Weights of a small sound classifier: trained on synthesized solo parts of chorales (CocoChorales).
Rows from block 2 of a small sound classifier, named by matrix and row number. Rows with one number belong to one channel. Each number is 500 + 40 x the weight over its row's rms, rounded and kept within 0 to 999. All counts start at 0. Numbers have three digits each.
After each channel's rows are labels from the 100 clips, of 14848, where the channel reaches its highest value: "lies over" is the class under the peak. Only what is clearly more common there than usual is listed. The data: synthesized solo parts of chorales (CocoChorales). In brackets: how many of the 100.
# convs0: first width-9 conv (model.blocks.2.convs.0.weight, 128x128x9, each kernel summed), inputs 0-127
# convs1: second width-9 conv (model.blocks.2.convs.1.weight, 128x128x9, transposed, each kernel summed), outputs 0-127

convs0.81:538501536539469521562615497503509447468496488563493525497489598555418508460559503498529493493457517491521524567500488504587473541482489500497520509501479455466544489506607619535497474476455549541536535556494481521456474460518608507502480573453514483563465484507480479549601542525476531511533557555540498584546506488473510529520549471480506513510487529512504524498486548462520544505545
convs1.81:466527468527453469548431553451450457534465477560505545486524465553439480471553474451550445531531472520553453531529448449464468486516547544503489552462461495551444469452465448446541450486456494452556534536547463446510467479454546561450459464473470446448463452532486458477558551455484472480450529466495528551527448537462464525533449515529474565480453470537525530481459442546454470438541
lies over: silence (100)

convs0.30:501516537552493493509569498488469510515505526504508534471527522541478622535371581527458565539530540481502504547599484548502457495512534486444513544538536547593505493510507574475514382571471513491611545479548470494537487495593505508490538495500544486479575513501495503528489529491548541497501489511529498499519498540520494502498496532543559510547504537535519497497497382520516510496510
convs1.30:530447494463430428501486465480445516487454432446496495414505440489499520496544447491526435492451503454471481445497488444502492498444506501467502486495499484493511499424508495500461493491369492504517433504479542502469477496430592477549459481457466441487483465482462444500563499494440517428380519483467554494462473500462398423510497487509488485500470484460446437504454506422482491479504
lies over: E5 (62); A5 (33)

convs0.18:493461492486518507526478544597491478458475541505497499494588513472566491509503367535482517496361526506499464436500503519494530493492437479510532490503490372449481507472553517513501555447582493498485488493528517488487549516436532533500503475601490532496507470499531451547481493498423498519529476474426567504463496494417513505444501489517501435492487473487496386505448534528510509480511
convs1.18:515542494447504453539500500499503494525492575589503456493484529485530463587556444516515420447511513455503511554510446613606578517494506589569502481545450493500500510460502527547527570492492547511495484485545601561426493498499519498578501516414491487495490535521510501498499508493499522562488514499490505572502481450521496600519482502588490492505498477503487486501501566571486512453504
lies over: silence (75)

convs0.120:547510531535464512567617461496498464479498499546495538499512579554428552494545526514501479498478497525540509600528441516508464513493526536493504551514490510550536518524562602507507474513419546553520550540526488529459460458573573527514499559455548482561480502537479508554586511507495564514512547544572461581562495491514502596527540499559525538504500503527507542501483552497519521500535
convs1.120:471507458478473446567492568494495461578435492508504516460532474544458503475542478467558454500506464499519423484528456487449464480517523576461502514465500443504501434428484466455513438430475462450523503544537484454503474486473559524446449503464452422472494462501490444460518512452473471500433492458480501582513451565446457512492449468458518500471439466565545492471453464507454487384566
lies over: silence (100)

convs0.116:544499552522489517571618473505516435471492479561509518508499590559396501485549516492520512503473506509525518576492486507581493544460485535490522509522494462511544491541604598539508478475457572547559529572510490518465437470534607508500490583455508488551483483509495468554589537522470529518544528564519499582522502491492534520517561489489520516510501515514512521511479547488509526508550
convs1.116:465529474532449472548449543443466455524455473555492514442543463537460481464525469459535470541529474512543447537541466459455447516524555549455469535432474458543478466442483479457531454471454478461536520545554450448493483479454549560458463448476445455473481447542464453466548572459474457470455524477479540557547452547447453520538463469554468540452442462542543530492475436532468460473542
lies over: silence (100)

convs0.109:543508511542450521570581491476508438465475471553503519486486602503422522449561509508534470489467505467518516548503488497587475531497496516495510500491477453483545493495606599524492447482472532526524540553496491535465460465513617535507492566459518472569468485508467478564606536528454542500524571538568491592551502486442505541504542474499512532503478516522510506498488534474537548510552
convs1.109:450543479535484460556499555487459451570450482520495561496522473552434479479561465475567437521551505551577473545541464476462462455518533532500503547459488472548432452466470426477548465473449490450554553526520470449505459458464538537431477479474492455448434461541484447490556513450485480507475536465509512542527461553476483528536428511505473540500455471554530520455451465547445471412537
lies over: silence (100)

convs0.96:543495515538449509586587500484500446490495470544499509500491610490423528449562530499541487492466509478511517541507482496579427544494505519477512501491488465461535495494620578515486465495484529546515528551497501532459444472499623528496490559464519482560478484508472480575594525547441542502551553528562497593539509471479514534513555474493517524507478528524500485500498540479537553500572
convs1.96:453547488551472467544506544489452444557454478516496579491521477548436496487543453465565457516562492549576488533553469474485477439515539539516492536449509460540449439467465414481567463474460485473529558518520471448517447462472528530459469490466508454454427475555487461485555502457510479483477548467510508538554468561462474522540424518513471564496453462551554524470435451543447476439540
lies over: silence (100)