config.toml
arch = "tc_resnet"
model = "sound classifier"
dataset = "synthesized solo parts of chorales (CocoChorales)"
noise_aug = 0.01
n_mels = 80
spec_augment = true
targets = ["instrument"]
hidden_act = "silu"
depths = [5, 5, 5]
kernel_size = 9
init = "torch_default"
residual_init = "none"
beta2 = 0.99
lr_schedule = "step"
Rows from block 10 of a small sound classifier, named by matrix and row number. Rows with one number belong to one channel. Each number is 500 + 25 x the weight over its row's rms, rounded and kept within 0 to 999. All counts start at 0. Numbers have three digits each.
After each channel's rows are labels from the 100 clips, of 14848, where the channel reaches its highest value: "lies over" is the class under the peak. Only what is clearly more common there than usual is listed. The data: synthesized solo parts of chorales (CocoChorales). In brackets: how many of the 100.
# convs0: first width-9 conv, stride 2 (model.blocks.10.convs.0.weight, 192x160x9, each kernel summed), inputs 80-159
# convs1: second width-9 conv (model.blocks.10.convs.1.weight, 192x192x9, transposed, each kernel summed), outputs 96-191

convs0.164:484528493523484503489508509500520472535487495498506479462479501488420451524512489510526521479517521507471493504463500499532465509418482448534480453502452495522484472504504500505503460489445545501476520483504527515506518500537495475499515500
convs1.164:520486500505510536508495500570507485524506482491509501550471500493561506510506483530514499494499490483523477459455491479481518489515475479475500543481500493511503450481503478524487539498490476453492516513449513524477504486482541508493500527516488500491490511450434525463478481497503536494
lies over: C#4 (47)

convs0.128:498500488473551497483428515501481515502507490475501500512489513503513512457472466483528524523493467468510505503489503502406529483535458508440487526484514500490501532500504504531494509439548527492509486494526503455454502502478516494476454502
convs1.128:489461498500484451484494475418493487466507499512482525471502491500434511471485494497511479468515486516499492445500508504500495520519497522500483507516502450508509519496475532444521446497502530553478491509509518488504492527505451472444515426478513493510493483512502446490495469470500505500
lies over: F5 (42); E5 (34)

convs0.23:500496485519520482490453519401517506490514480494528492519500474512484504492496432464504537541498465506529501503484504521500525502507474502486500547459517498486500501502491509513505520499578520484521480491512507506450487463475524497500504521
convs1.23:430488517505441460499509507475497504505539505528490541504497507525470544475499489485464436493529490489489508483531489536496491476503490532507490513503505458498509509478501495502506501496516504502500507470518506487492446572504456497517501446479502523493514493512442475488487507486492507500
lies over: F#4 (49)

convs0.179:501511493519490509471528466516469497506492503477499504482491455509493498500523492474522501481505499479482487527514375494529500494496519486503482460545483452497465479530515520502485502529491489474457507533503504478468531503523362500502506477
convs1.179:501527512454500521537504501541498483498500500504486517545477469510498433517504490508489475499490505494510458544506498503403526479423586459520525493480523494512507464472519491533469527464490492515496503504499503495436503500413519511500524549477436485482491493455491460478490501493503513471
lies over: D#4 (33)

convs0.62:502507469502465489512495506451550501520507506473510500500492494537471492527501464486499538566500503494533479502448526503513498506497481504493507532457501506493494497502475505499478507516518530506523500496500511452474435473515536506500499510
convs1.62:454464464498417500493483520492478452475507526500480504481483517507534530462494502481490449514487455514511454497506484504518494477502490504477477498474466504480477436460499491485458494504492496503499505478500462490512491501488521484501470479498495549530490465528483501502495537497499477501
lies over: D#4 (41)

convs0.53:468492472487501500487487530516446531498516499491526481521499480498489475476473467439535531492478490481481542531501472500501509496529537469537529517504500508515482509515477472562566498515561523462511487541524506476487520482438493501549522503
convs1.53:500488508518464492502475549498465521489523521501537496521541517508478511519500489454511476480538456521505496485479551508477507457503496514492487485450474427485486472503619514526503551487493552487492486499505529518475490502499487506501482490504505516507489477473467499514489496472471500515
lies over: F#3 (26); G3 (26)

convs0.181:529494489461521519513515505544500501469518469475479503489503532529502494490516490527539505491494475471465495500513503490434455477490534528465504464526471493538492474493497487422503480477493464527473471459461505491500522496514512500501478503
convs1.181:504500469524500459503478469496500513466469515460525429483498496464449502496501507505498568500483515555511519521501480477515514478518517530515514503503519532434519510487496451479516471512489502476514505495501442502517494458515485494436491446497511506498492529496504488511573419510499498512
lies over: F4 (58); E4 (27)

convs0.90:501500429502499532519496530536498514499526485472501496501500502475500494500472494449495526548470468475499522508500501513466503461503510500482517502540525526514519504502501448458555483537523523474529491495460501475477511528493500536526500519
convs1.90:499521500547442485491531521482435499467516523510503506499482488504510495490498499497495439481543494541501488500491453509476496475494524503502450490426499442468480490483530458504496487501471510480466511482516474495497467492494501521512501468495519506520469511476469493490486508483539498508
lies over: A4 (50)

convs0.17:513502477476503467502526496493517504500511480427524494463501471556471492528520438504540530519455485489492493504496502500489475470499528505497515497491498496509425495523504514424480446500508514522467442485468519503431492500547500501510502499
convs1.17:470469455536487488529497512512481511494496505527495472492470520504468527500494526511498504527467507497483496536544502533490518449502501495491476515485509510452469476456515468517494513500467465518514501478524477502476450517489496461507477444490476547525468487490499494505500473492481491484
lies over: C5 (26)

convs0.184:502526500529511483485514549451515500521449547522501456479481528532452461510505496521495537500490510522513481514502529499510490504451467500501479501453502543505447477487505499497524492497473527500492500496462535529505445498553514475487510521
convs1.184:513493500503487519494520504515503454484493488504450513509434503537537517497502532496486514509477468487491502501494479490473499496482487502463501507477500502501453509474498451506494497530491446473477497528494495515472507501486550497495504500478455506490496517516496529485498505517478535496
lies over: D#4 (40)

convs0.133:470503462459477536513510496531502509461491465440452492488511494485493491478489484490540531528507470500435466493499494467460518520499481511472504540513513506513487557513486460497497468457484528542477501498517500496470515532493499490507455524
convs1.133:541484493540483491527494481478522495491486481502564502490543499496442498495506499559584506501518512568529500494534492524491487488489515511459502491531543504513518464496442571447503475494495568508496508522473501494485484543519492514471495473497508488521509517523465484510508477479559478496
lies over: A#4 (30)

convs0.93:478538491479520496498505513535517488468500485458502488455500487520469477529521465547545521498493454487447478502500519445493472492510504459499503497480494517508408489525500483464486415498499526545462485478494520500493478510516500497525496466
convs1.93:539485480501528510534492513520524476485488473497521490492462513488453535509502514499505541514486567492502497504536501540486501495501499486472494495497494509454454500499512485510499493538493506514520500509467496491477509539485506506479500470508481500511499502496510505486504467509503493490
lies over: G4 (28)

convs0.151:461501481498492498519476529462493529489437498526492509496513502469494507522504489520538482547494503522478560487495504486506559507554487516503484524523531510506506522508471514532522513542504522532552500508501520519511501443463503502528540472
convs1.151:460498502498481500497541549496503501552493501488472520504532506539496502506469500475490484510490514448477495480505514536506473494469493491510491484498466491499486454480505517500446475493509510519470515515504453504460475532468479500561510503492456502481480470502407499509500554508472500477
lies over: G4 (33)

convs0.178:559500529475501468468513497497496469500485501545500515484499527564506502483500508528560496467512507478493491501510524502481466493460528503494522470501496501513467452479500505422491474485449450487455469450466492459507524502523528497477479510
convs1.178:494498485486481471485463471524495496467454500500500438476460495473481488500508535498493527504455477502511510502464472445531497500527471499529512483497502532459482505513490447454516497509497463477494518491493469488539505437535512467445501469501506501508503541501540480505527480513475495545
lies over: F4 (53)

convs0.3:463501502511496517500500505502514439519497496501500511501498517509495462505492492508511502487569500469490478500476445499519468541428426422500527458492456490502480500490500502547501496481423538511499549474564513470503516514502449489500484464
convs1.3:505473492478532541509505499549504477501504488472518521553481462502500472515494474533524492492521500493530483453492485458469498489470494488490499521485489500528519417499500501496455476493491472491504512500436527468489493483472505482490468516512450471483501505484443467491458496483498494505
lies over: G#3 (30)

convs0.124:462517471484503511498469532530499494487431482456492469478508475509448497520502472494574525492502502503464495500500527500510507499552487499510499497507501511512471492503508537507492442498497523532481510521500553500481518507533500490513495447
convs1.124:540512468504549521533503504487522498502496431518498554495474500533498529477464498502535524497496559500500475484497518540466516518500554418500486500484494474519502498493500503478500458489494496551495510495479506497477511527491545501487551498497492479482493487483514494460508486472509515498
lies over: E4 (47)

convs0.169:511500487494533498508499514494497500523492507509508510510493546514541499474470501507522492505497486475510500517465500500439500480461502504499500513502487518506528513440508498508522519457501446483520501497543500465491539466487513494472492535
convs1.169:485465491500464434476501459479492482480498500491478493411517483488477495491505484476490487512491500505531489465473518462499451496506484529519527499505482496515531447503468507466495499492481489512492501527488463489514514490503505496454473458492502500517477503536488443500511478530486497505
lies over: B4 (80)

convs0.174:520473501565561460500477518480502476517497541499504521532501526471497553449490519492462497500545503533507507518480510514507550501514495498500479515495526527504521500461513500539500557490558517497524502506500511504503474467449528495491501501
convs1.174:475471510467450457475505466499508477481505499511457508509526479480497492469492452445458461493503474454504509486488482503486505476496493525491484471534500490488505506463467488464496494499470474495494509471495517498497489530500511493500502499441493493505478504522491447493511503506512512476
lies over: G4 (41); E5 (27)

convs0.119:492517483460518526506501534532492501499466479496487454494501499501477468530505474492576493483481499529471505502514539466502496477546503517506481431532475493504506440483503507498488449496498491535467504513457551504514535506516518484499500432
convs1.119:531531488490537496532504499469535509504493456484499525459476495532493512475469506501496554518504579500481501524474513520512520516504559458523500496497472502489500526491496468453485428481503504509498493489493465506505510494491504497501571489488521502469502487480547492487551477490500497502
lies over: E4 (47); D#4 (43)

convs0.109:500500491492498529502509503545525494500488497423497504492505499498496470551508488498529498493469498499487478494500507477523502489512499513500449460543467504492499433500495520492434508476473467535491514516459524495489535501539500490502482434
convs1.109:500546491505545500533489467477528504491504467497493501458464501484508506445500497481480533519474553488504476546466517522487523499512558479532526497493473519486524477461487466475451484493491515503499491491511465527481507501479564525483524500475512497500488497484502494497550487517513531469
lies over: D#4 (68); E4 (30)

convs0.92:506500494502434503431514461483490495491468511511500486498475436505465493503501489459570506458525497472500500518500398500520523500500500482506498494525499487509501499524502545537454501500498516464444526515518519482502556500518430511500500458
convs1.92:513510514439549546549493500546500487519502484548502505584490471496495455532506483530519476497482514477530487499495519512445555491457546440503519502487522473510523497493520499522505509491482492526487515490502560499449505499459513514510549529494473474482497510460500457466490494495507502473
lies over: A#4 (29)

convs0.117:501545498535495472473500498493495500501496500522501502505475504503500499501511519500521489476514497498501499509498348503524500487476500483503502468513496496496494484506500515509520506531497502449465514495500508502527534480501356502503525508
convs1.117:498503538416499521513528498540501483540493495506479514570476472514499416514509495503490484500495499483529460518497500495435506498420499458513520492495560501515514478498502486520492519482511485498497514509509521495431507498425475513552517569493420473489504493489497498480488507501500492475
lies over: E3 (30); F3 (28)

convs0.98:515500502506554492453529531514461523500510531482500444497426514516500500496473491482542498465500529544496511506513523507478500434538487527496495506524501490499486499464537505526524453461519498475463480515499501537492512515497504475442503527
convs1.98:503501499478494444486504475478487507485505495515496509485447492514496500472496510477479496418522501498496500500478506475499513511501523477542507485503510499492502551483504462463541462499491488563497500489454504498505510466495496491490554493472500467490497504467531469467529401519496520507
lies over: F#5 (31); F5 (31)

convs0.85:479500474509493509447512501492453476474456504511485463518498478495440487505491462471550504455542487473477500500499429502507518520492462445500502493499502507506502501507495502538504500489486531501458536496541520488495538501500461505492498440
convs1.85:524487512465554586551519506558530480538505474532521515578498471495496485536513468554535471512506513495513511474489482509486530497466508449483504521505512475512513503502503498506506484487487479486506502500485573490466502500483504516522541522515491470480494525475487452451470495482521491489
lies over: C#4 (44)

convs0.126:459503471458482495507467526496501499500422482501499482490500482542497455522504468488604498512456486508461527483480496459498506487509500513534530487517487504527495479505431522515505489499486496541501470496479558502491518464507492490513517489
convs1.126:485500471499547519539512561527519523507513512487496512502511545542430531513479511476520561526489557458496495518487570517507530504507514527496511517511484503514491475496535528502491500456492524522498501524521498496504490505499478489512514516519502537484492440494498474528534501475455454497
lies over: F4 (39)

convs0.83:492500497529482470483515494452505493488541474496500464468499460535485459514509456482519517505491498501521491507482506507492522481484490500515485515492496481507500500507502546504486475498572525485489483465467536504478496469515498503499520492
convs1.83:501499508502475499530500497499491529570533479511527496530498529485518541484498510529506472491508477497479500508538478504483524476508459515481488556495530468478511508494491465534496502495488460472547504490500522526472447526499527496509507491493521501481473502447474512487496452491486525479
lies over: silence (100)

convs0.41:482469464496488526519494510524504500501533501490498495499529524441511501496486498464502491536487506503486558506499516506485524456496519505503486490552522498531563551505505453481537510499548510455519493497461491508504513497455531521522507510
convs1.41:525506509535441473465493492456474493504519502498502459489500501474546501469484484509489451485526485523486500502494437496489494493507499496473463478497506416441498524507493458493482504501486490403500510497493490544498491492479543526502526467482537501505490507483475511507517473507525543506
lies over: F#5 (56)

convs0.7:434498484487505537545486507487500534476467490501482516500503506453502494503509475511510485505499502515454516480474498467501517527527504495504485542508508508507500546514448502523515506502511509563536487503501511505495475459468521512535505474
convs1.7:465465499508494478521515545486524496549486496461513484504557500512455502511456483482537514524495501498498493493522501527494514486471501502451496500523458528506502450488505537500418462502495543491515516540492471534461478516504498502500457472462493501500477479512432492506522512492504511479
lies over: A#4 (81)

convs0.191:465502506516495516498504502503510442517501497501498513500496517509484464506502501509508502477590501472492477516474451496529472546429434421519520463492455496504477515494502504546507497484423538523501535500558521472504510511507456488498485460
convs1.191:507468488475523535512501496550502479501496489466521512558492466496503467515488471536521476490519497489522479456492470463489503481483491492480493521482488498521513415496504499496454476497488464477500516492435528465483490483487517476485476522506459496486496501481438470482458495486492492510
lies over: G#3 (34)

convs0.26:511478449498485539501526505533515489503538476457464496486509498483496494490503439489517515553504478442493494488481488510483495495444495503500501497535494511511519516510491459502519465490491505477474506460475509453460515507501487497501486457
convs1.26:549472482548495528513503488532486506512508511500556494527489492496526495514493464564533473509526488554510508504505415482493495494512498524453501543496534504486501484489489487506467502511500498433528502503487507504497473460509521507478469492508501511520493524472464506509505504505548506499
lies over: A#3 (33); D#4 (26)

convs0.175:491550480506492535502508508537504498484504489489527502448500472440492500508536489479545500519443501534474522499493475499508495433500534496527454461576473491535453499530510499452524498530502474502480498517477504526498526497512448519521543500
convs1.175:514546520501470486516494519487506509507506505505493482498488502504499487496500502507478504504496515504506466541500511535434506478471541465527523465493516493466516493465500449549493551493477516497490502503500454578435503501491519544511516500450493463505475508457507533489523497507527546487
lies over: D#4 (54)

convs0.137:503488448500509501511495535488497487522463499496510514510534498547489501504503463475527502524438490509519506500469508530486498473492502536498504495546496520500512478487488519492519509486490463523514475529501524527475546461576510495457501470
convs1.137:462468482474484501502506504491486486482489482545425515480508510516463504491462450478442491537501500447462500532449499508496523479500516537479486503509535492488485488493499498489496499487486495507485480494564456498497461500500498471500504469496504502510490426510485461495522501489450475498
lies over: G4 (51); C#4 (32)

convs0.36:502509480487511500506526488539521500477525471424486494437493477527498491510522457515538528500479475488462492501503502473474483495493518499490492498503484490518424494517505499427473441475489504508450479470496504506439499504507496500498490479
convs1.36:528479469535511511522492494534508500505474473509551446535480509480460514519504526560520532523478510542507517529540459510468534459492499496494503532503552516424493489471491484520514502532461502509532508510486484500451475512500503495480488470480481504505464523477500504482517434506507482472
lies over: C5 (44)

convs0.131:544460469487528457500501502475470497500519472512500509506540512523497525438500481482539500500494462498500513502494503531452528462485520513477516500501523473516525506483501504498512527458540515494499415497500508500499537433505519484458494486
convs1.131:453439492468446425503488469500496532500500490500486501503514508479450514501469447497450483508497441465470521503500450516504519493518481546463490524553548500485525522499466496473497497492512455461529502491533519493509472524525507451460481411483510507501505479507493442493515481498476503491
lies over: E5 (38)

convs0.190:500530496503461482438500460472492507502492510515512483503467449508487499484500510457528500476506501477500498517497358515520524494498515480516497502517507485515481499521505534534476503529508517437468506517513504484508541496503409507513512500
convs1.190:488501522425506523527490499535484485520503497569488504585498466508501421528505483509504464489493495470525471500494517504426531489444522462500513480496543463503513496498527507540504532487496500521489510498523551499446510495445489504508537555481450473489507498483506481468483499498488509474
lies over: F5 (27)

convs0.54:460551497433508495505476509532500498492490491504495462493498484525482473502502497512555524500467452500457472502506540462442475499527471472493507500463499496499430501499487502500488443472503532524483475476500522501501474513500512509504489490
convs1.54:527478471500505496514487525488509480504510485495518505489477540498478568488496517512548522487488524514494495471511505512494491517507497491468459487501500473506465491505495511495501458532508518537498484510484499499497502523500496493481511479506517510509503508491515509504497496496504476517
lies over: C#5 (25)

convs0.72:493540518504494490500545488500517480502520507484523480464500515452470501500502570529434480496473570540491527508477518502525499452446510500547460458507500468538504516516534504459507474500489471491492491525440472541536485501531499485496533518
convs1.72:505506499500484474486489471480502497509486486522500443497480493488562480456501480481485492464473492495506479502509489500480494495503492447500487504516524490466499498490466457513498540500486495503488510486480463571488506505475538511494519516458510455495489503485496535464510458514501575488
lies over: D#3 (50)

convs0.102:464497505500402517475503482497482482511479496517499500512490533507502460538477489535564466503529492498483479491473429490500489509500457466500528454501444499495496489474497500544489505459437500500497560474508507495499565497501443497487483508
convs1.102:518500505468546529515508484532507485538494496491497509523447473485485476493526472514527516500490521461570455478484541490461503501492503490513552520496500520529567449495495501489462491484513508521501506518492523476492548504432506530504499513514446450491508514490475479499503496518527506477
lies over: A#3 (28)

convs0.130:498502493480486505495523496503534497490463469472494498432480465564455477531528466516600515468501487495451486490507507472497498501505515498500511497509494494511425481509498539493460435464479520528442497492475546514465534482525497502496485463
convs1.130:537506474501548513555504493532527521523497454512511504524466512513500525509503531527520562527446562477500509538522515525492577509502524482512514536523507520500500509483492484498515497500481483519519502520480506499471509520500539502488529490494497506477477507480527505491524459497486496481
lies over: C5 (29)

convs0.86:476511470444476537512497521557506480493443486467493472492514497494469466547494490494533508497500506509439493500500531463514498498521500499525468465528469511513498446500504498495481471460469502551499518501477540500488516513520501485510490435
convs1.86:546535474509556503525479494486526492493485480471502497457455504485541535473482479493509548503489574498501477502497512516492503500510560490515520496470450501490520478488503476473458432502500528501500500505472480522496531507495556529453526499492520496496512503464513527489532464498539532484
lies over: D#4 (56); E4 (43)

convs0.42:492499505536512496498498538503464498493517519491490496508515504488519476457476499442501496487521505533478571513506515460501510500516513466505495500506494515511515500450500492509524506499586502421519476414496520511502493497417513477498521503
convs1.42:500490521500481477462490495496491505507531494466511492500512501500513501471494507446483477473543467501453498443483478476498501498490506490430425499504465383477474528497507501498469507523502454473494487484511523507488476519492522484504536497502527500426498491478491500509517479510487508500
lies over: E5 (39)

convs0.107:499503452494495507519487523459538506515483497529500496511490484528499471522498452469527523579447495503543500452450511497505493505500472536499507528486493514503496500500415493518502503504502504536538496500515515482498466465505516505497506501
convs1.107:476446477473499518484500533485483470503514545465472523502505515512470516475495498485504498546513506479501470470504504500515501497492503536484461504471419493501444435482502529499460496486498511526482500504522452503505492500489492483501495492500498540508505432534480494511502539488482485507
lies over: C5 (50)

convs0.2:508503483505455517490525462510452497492478495454497512489500480507490496509533484496550491478482497501484486520510418487528503477506526500500461456550476472488461455522505541499450514522498479501462503519473525499476549495533414498506513443
convs1.2:508541503469521501557506505511516504524499491499480508521489488513490461510512496494477496519460529473495486562507510514407536488466585446527531503491500509490510482472516456545474530478489499507498500511512498500420509507421529512523529515463462486489475499464499489496519503519488513470
lies over: D#4 (40); E4 (29)

convs0.48:493485476495488500472482506515433522470525495491500449523480425500476455486490471435550534449500478477460534513498483492507514500507535456522520508510490507509487499508470512538510491507558548467500502512522521478500526500493498500520510496
convs1.48:521501523494508527531458544514500525500514505533547490568505509498496517534500491517536470494535502513505500498492524511475534468504501466494497501488511422473498500524591487525528515487466530480517499452483541514483478503511498502506541498509540497509487499462495468495482491460492496529
lies over: G3 (34)

convs0.116:503522481513539492451457526505487500536480499519535441498450485505476491469498499457542563492489507518523500504504522518496499468494473503500508503496513501513434498496500495528534465503496520474480458502522506511500492514498500493517516549
convs1.116:498494507508473510494502523506471472470520508532448536511441507523544514473521534488503488458517478505490485450495506504477509501486495502499441480460498426518456503501545484528543526489487495549474489497469519525491501500473509501495515505512476507527490492512503507467481490500480532524
lies over: F#4 (32)

convs0.30:500464475490517500504486500498460485500500507530482510522523506459517504445491517473520479496517443500457528471470500492457541523513498518484500502505519488505537527448452490526502529451528502532532500495494496489517494440431522500460476450
convs1.30:508440494471500498499480495481520502510502498492516473505605498469433505518466467505514503511495476500498543482497500508500514509493490533438521504560502497508555504506481528484464483512511497492512499509535523552499508531528514503448460458487508494500483499510489481503520500498511544483
lies over: F#5 (42); E5 (35)

convs0.123:552502478499497504495500510497500483536486522508510503500510496550493499519474495478505539533508510484521467493482520564502453502454491522488522503501481515497498479489487466462494502500484501495500500462518503452498448529576525499479498512
convs1.123:498496466482418512480467506501474438449491513536460510483465512516514502474505513522494441505464427504520480505472469450501498483502477506476496499489521504498465475499499486467528501500487455466486520476516489471507504439506532486484499500495499519524498512511499496504485509495500488548
lies over: G4 (35)

convs0.96:499519495508484518500522507547499486502511504490500419499485496435492431497488508483519529494496518527448515503502524493500452485447472498514481447527442503532501511486512468461522427497461528486496495464489499525544508533505515506509517512
convs1.96:545518506519500522478495500488492475521497483480517486498447503502569522491495514549533501474512507532511491472499481481480494490490501468497486501471510468487498500513494450508501512507490499460475528504456483533478515467509521532495539503516510492503503521441492553444506463505519548530
lies over: F5 (61)

convs0.141:514453485498520515511499508511491499503525501474490501507489549519548501453472515504496509520498478431500505509481503500415500474472490502475500503503491502500530529480500473501517520467510493466521499486527493394482519500467514496492481532
convs1.141:500483480527465451458504471453486490467492505464498493397507492495495500488501496494508492501503494540514493457502504457495472503500482520500502502495498501514513463514459518423492481508489503499490500510487485483524498466509496495455471427489521508507481509522482449500502475500499489513
lies over: B4 (79)

convs0.120:524485495480535516513513501540493500484537488463493502485499542525505495485518497527513507497477481438478497507512502496419460459482541518462500479530462497514498492505501490418499492493493458509485487482473477453494532507516514497502480516
convs1.120:493503471531477444500491455485485501454477514480503459446497496477471499491493497491477520512480507547510496514521499472505507485526533521518511496487526532474514494490494472448518491506484494499511507489499448495548488448509501494446492421502508502509494514518490452519562421500497505522
lies over: F4 (41); E4 (33)

convs0.65:461490507439481521511449514544464504522489494514513486505496552483496461499497480530578506494486490500465500470497501500502490491540510497514513477522444507509498478488468495511507497458485497510508527468503527498498568484489501478514503524
convs1.65:536537501504535504507497525504492510500491499496500498494516514499489527495499493507536569485504561497548479489477593509471520501512521522513560492472491515506549469519546513490498481456523543535489517513472505503517548503502506543503532503518525483496543498487519494528553502502535503511
lies over: silence (81)

convs0.8:504518507512536489460549515517487486500518545517501436479401513489498500494494534506513489472498548543487523504500528500501482450501501500525465475520502488543500499476541501499522435473503483465452482497470498536553503513501510484445516526
convs1.8:517504512498495472487495455487494510503493491500504482494457490498525491459498508500486495432505484502514502500497488478490508499500501469524494492505527491488500551484500451512541503501482472503495525503445488540511524484500528503487537498473502463486493530467537499460531416517500575502
lies over: D#3 (34)

convs0.154:501517509530542500460461519512496515501538523477502453502474500484500502453478502460478535515500510533529529514499501521482512435503437519498494519510520511507510523501522494518511500490549528452495477500524488531507504520500500494475502533
convs1.154:500503521515439457460499467469463495493500490532476520493451493495535500445498506506495459401533474512496471493505492495464460499515498505497454490498531434490499513498466492488529491492490505534489499475493518513500483502482497500501539503480505456503495493492486493457483428515502527517
lies over: F5 (48); E5 (33)

convs0.20:477480459484505546518476489512464506486495507494435504513513512449523503418486499480505489495517500522451538499493503478458543500522499533501482511504529473521513556489484491517497526445550504538531467499501487517496488473425528496466496466
convs1.20:514461499520467447493477485459513498509503495474543465492569500461438516485482482498521490495502481552491528476503473507500502497486509517431503501544486487484537494496454536461469421536509521468504501522510512509498491539521502504452476434465517494493495504496473493504514484508519508486
lies over: E5 (72)

convs0.80:506460498512543502500485512514462458500507532504477521534530542468539541410482505482522473474525496541467557504496504499471538493496502507493500498520519507518546500433503502520507544441552490504526461487480510527511524455457517498439499480
convs1.80:500488498461479408483491449476515500501490501494498492500547471444465488479487473488476495491496464487482536483465472477492516496487473521463471475547502481486518524505450502451483475505494462471511509484506511494498511500509513488466503448470508479495491511510497446506516481504512489496
lies over: F#5 (55); D#5 (25)

convs0.78:503502500500482480446452478459495515546504525502529498507480476497500514496487504466498507503485494494524466498484381525495534491507470504496501515501524480516466505505507525517476506491501522477497510512514470510495516500520436498495492528
convs1.78:494500511490497496484499475502462459473499495641428525512490428524505445472505502498500472440494469496514430491497520497471498522492513507506496485497531475511513510497497522484514527465497501544466510507535527488501527495444484514513519511490445455491502497516500495468449500489544508499
lies over: F5 (34)

convs0.88:452495461474502524524494519533462512482512515491479490499519511511517473477490506492507499525505487522456540504500529448452499474550507549487494508467500518499498510496498515490466498464577511511525425466493528522497460496474531492492507468
convs1.88:503476503507483436482464509431492510497512498436531490469510500487493523469492502486507487488498501521484504457502487502500503505504498505438444500494454446490490510502502511501481412540497499500500496499506502489500491525503502486462504441497545505477504501489497502501511473503497471504
lies over: E5 (27)

convs0.40:479502465509510454467442501408502509494486483459533491523506460497451513496498455477516529516495492503504500514474499517501558500520497506500498549482540499496500500522503523520474519505571537497525493510512507501452501475494525505524501503
convs1.40:437470507515489463505500520476494496497539498547486529505510509532491519475499471492484452488506497480488499461514515559502498459512500502501467518501504452506506506470528499507501525494483520519489524466524527504474453591482494477513499471482484504499479481502453494477465531474497546476
lies over: F5 (44)

convs0.168:530500460504498450490516499437499519506513475481516505495518477575466508498510446486531528521468478500520498503500499533467497459466520512488515504479500495500464496513505521461501496483526507471471434488488515516451497486555501494487502499
convs1.168:438476489503434469513505499502473524511528512557485509498491519499494521493492500503449475520502447486469491528523462522487509476513491527496488536501553501493497492478499480501501497486488454488519499483554507497498435511510482469507486446494499533502488477496496477502499481498475477498
lies over: F#4 (52); G4 (25)

convs0.82:497510502524486528498518506537500500503502492487496452490498498429500463500495508501504501509505504512487500502499408496523464495474490499506473427540438492514495510507504478493532456512457503504477517505508485504517520512506382506504511512
convs1.82:522528522475498519493504498500494476534504499469496499529467477495524464498497494527499487487503513506538433500478505487442494475442514466529531498464501486503537444477495487502462502493500509500469534507474497535436502466471505560525521563482464449478490510457466506479507496504548540486
lies over: A#3 (29)

convs0.46:497526499518502460493498490461472514509496505520500505506492496500502496497510514492520490493505486500508509521508356500525505478498497488497494473501500467498488484497501526515501503551501501450519500527502503497505522466483366507511532507
convs1.46:467500513426489512506529512530500494523493497506486528537492477521500418523512498491481473508491500474503466529499501500441499497413504455503514475493513486507502473501513506517484517482521494498496507518511506497426506498404487505563518558498425480475511495493494500488477523518485502480
lies over: F#3 (25)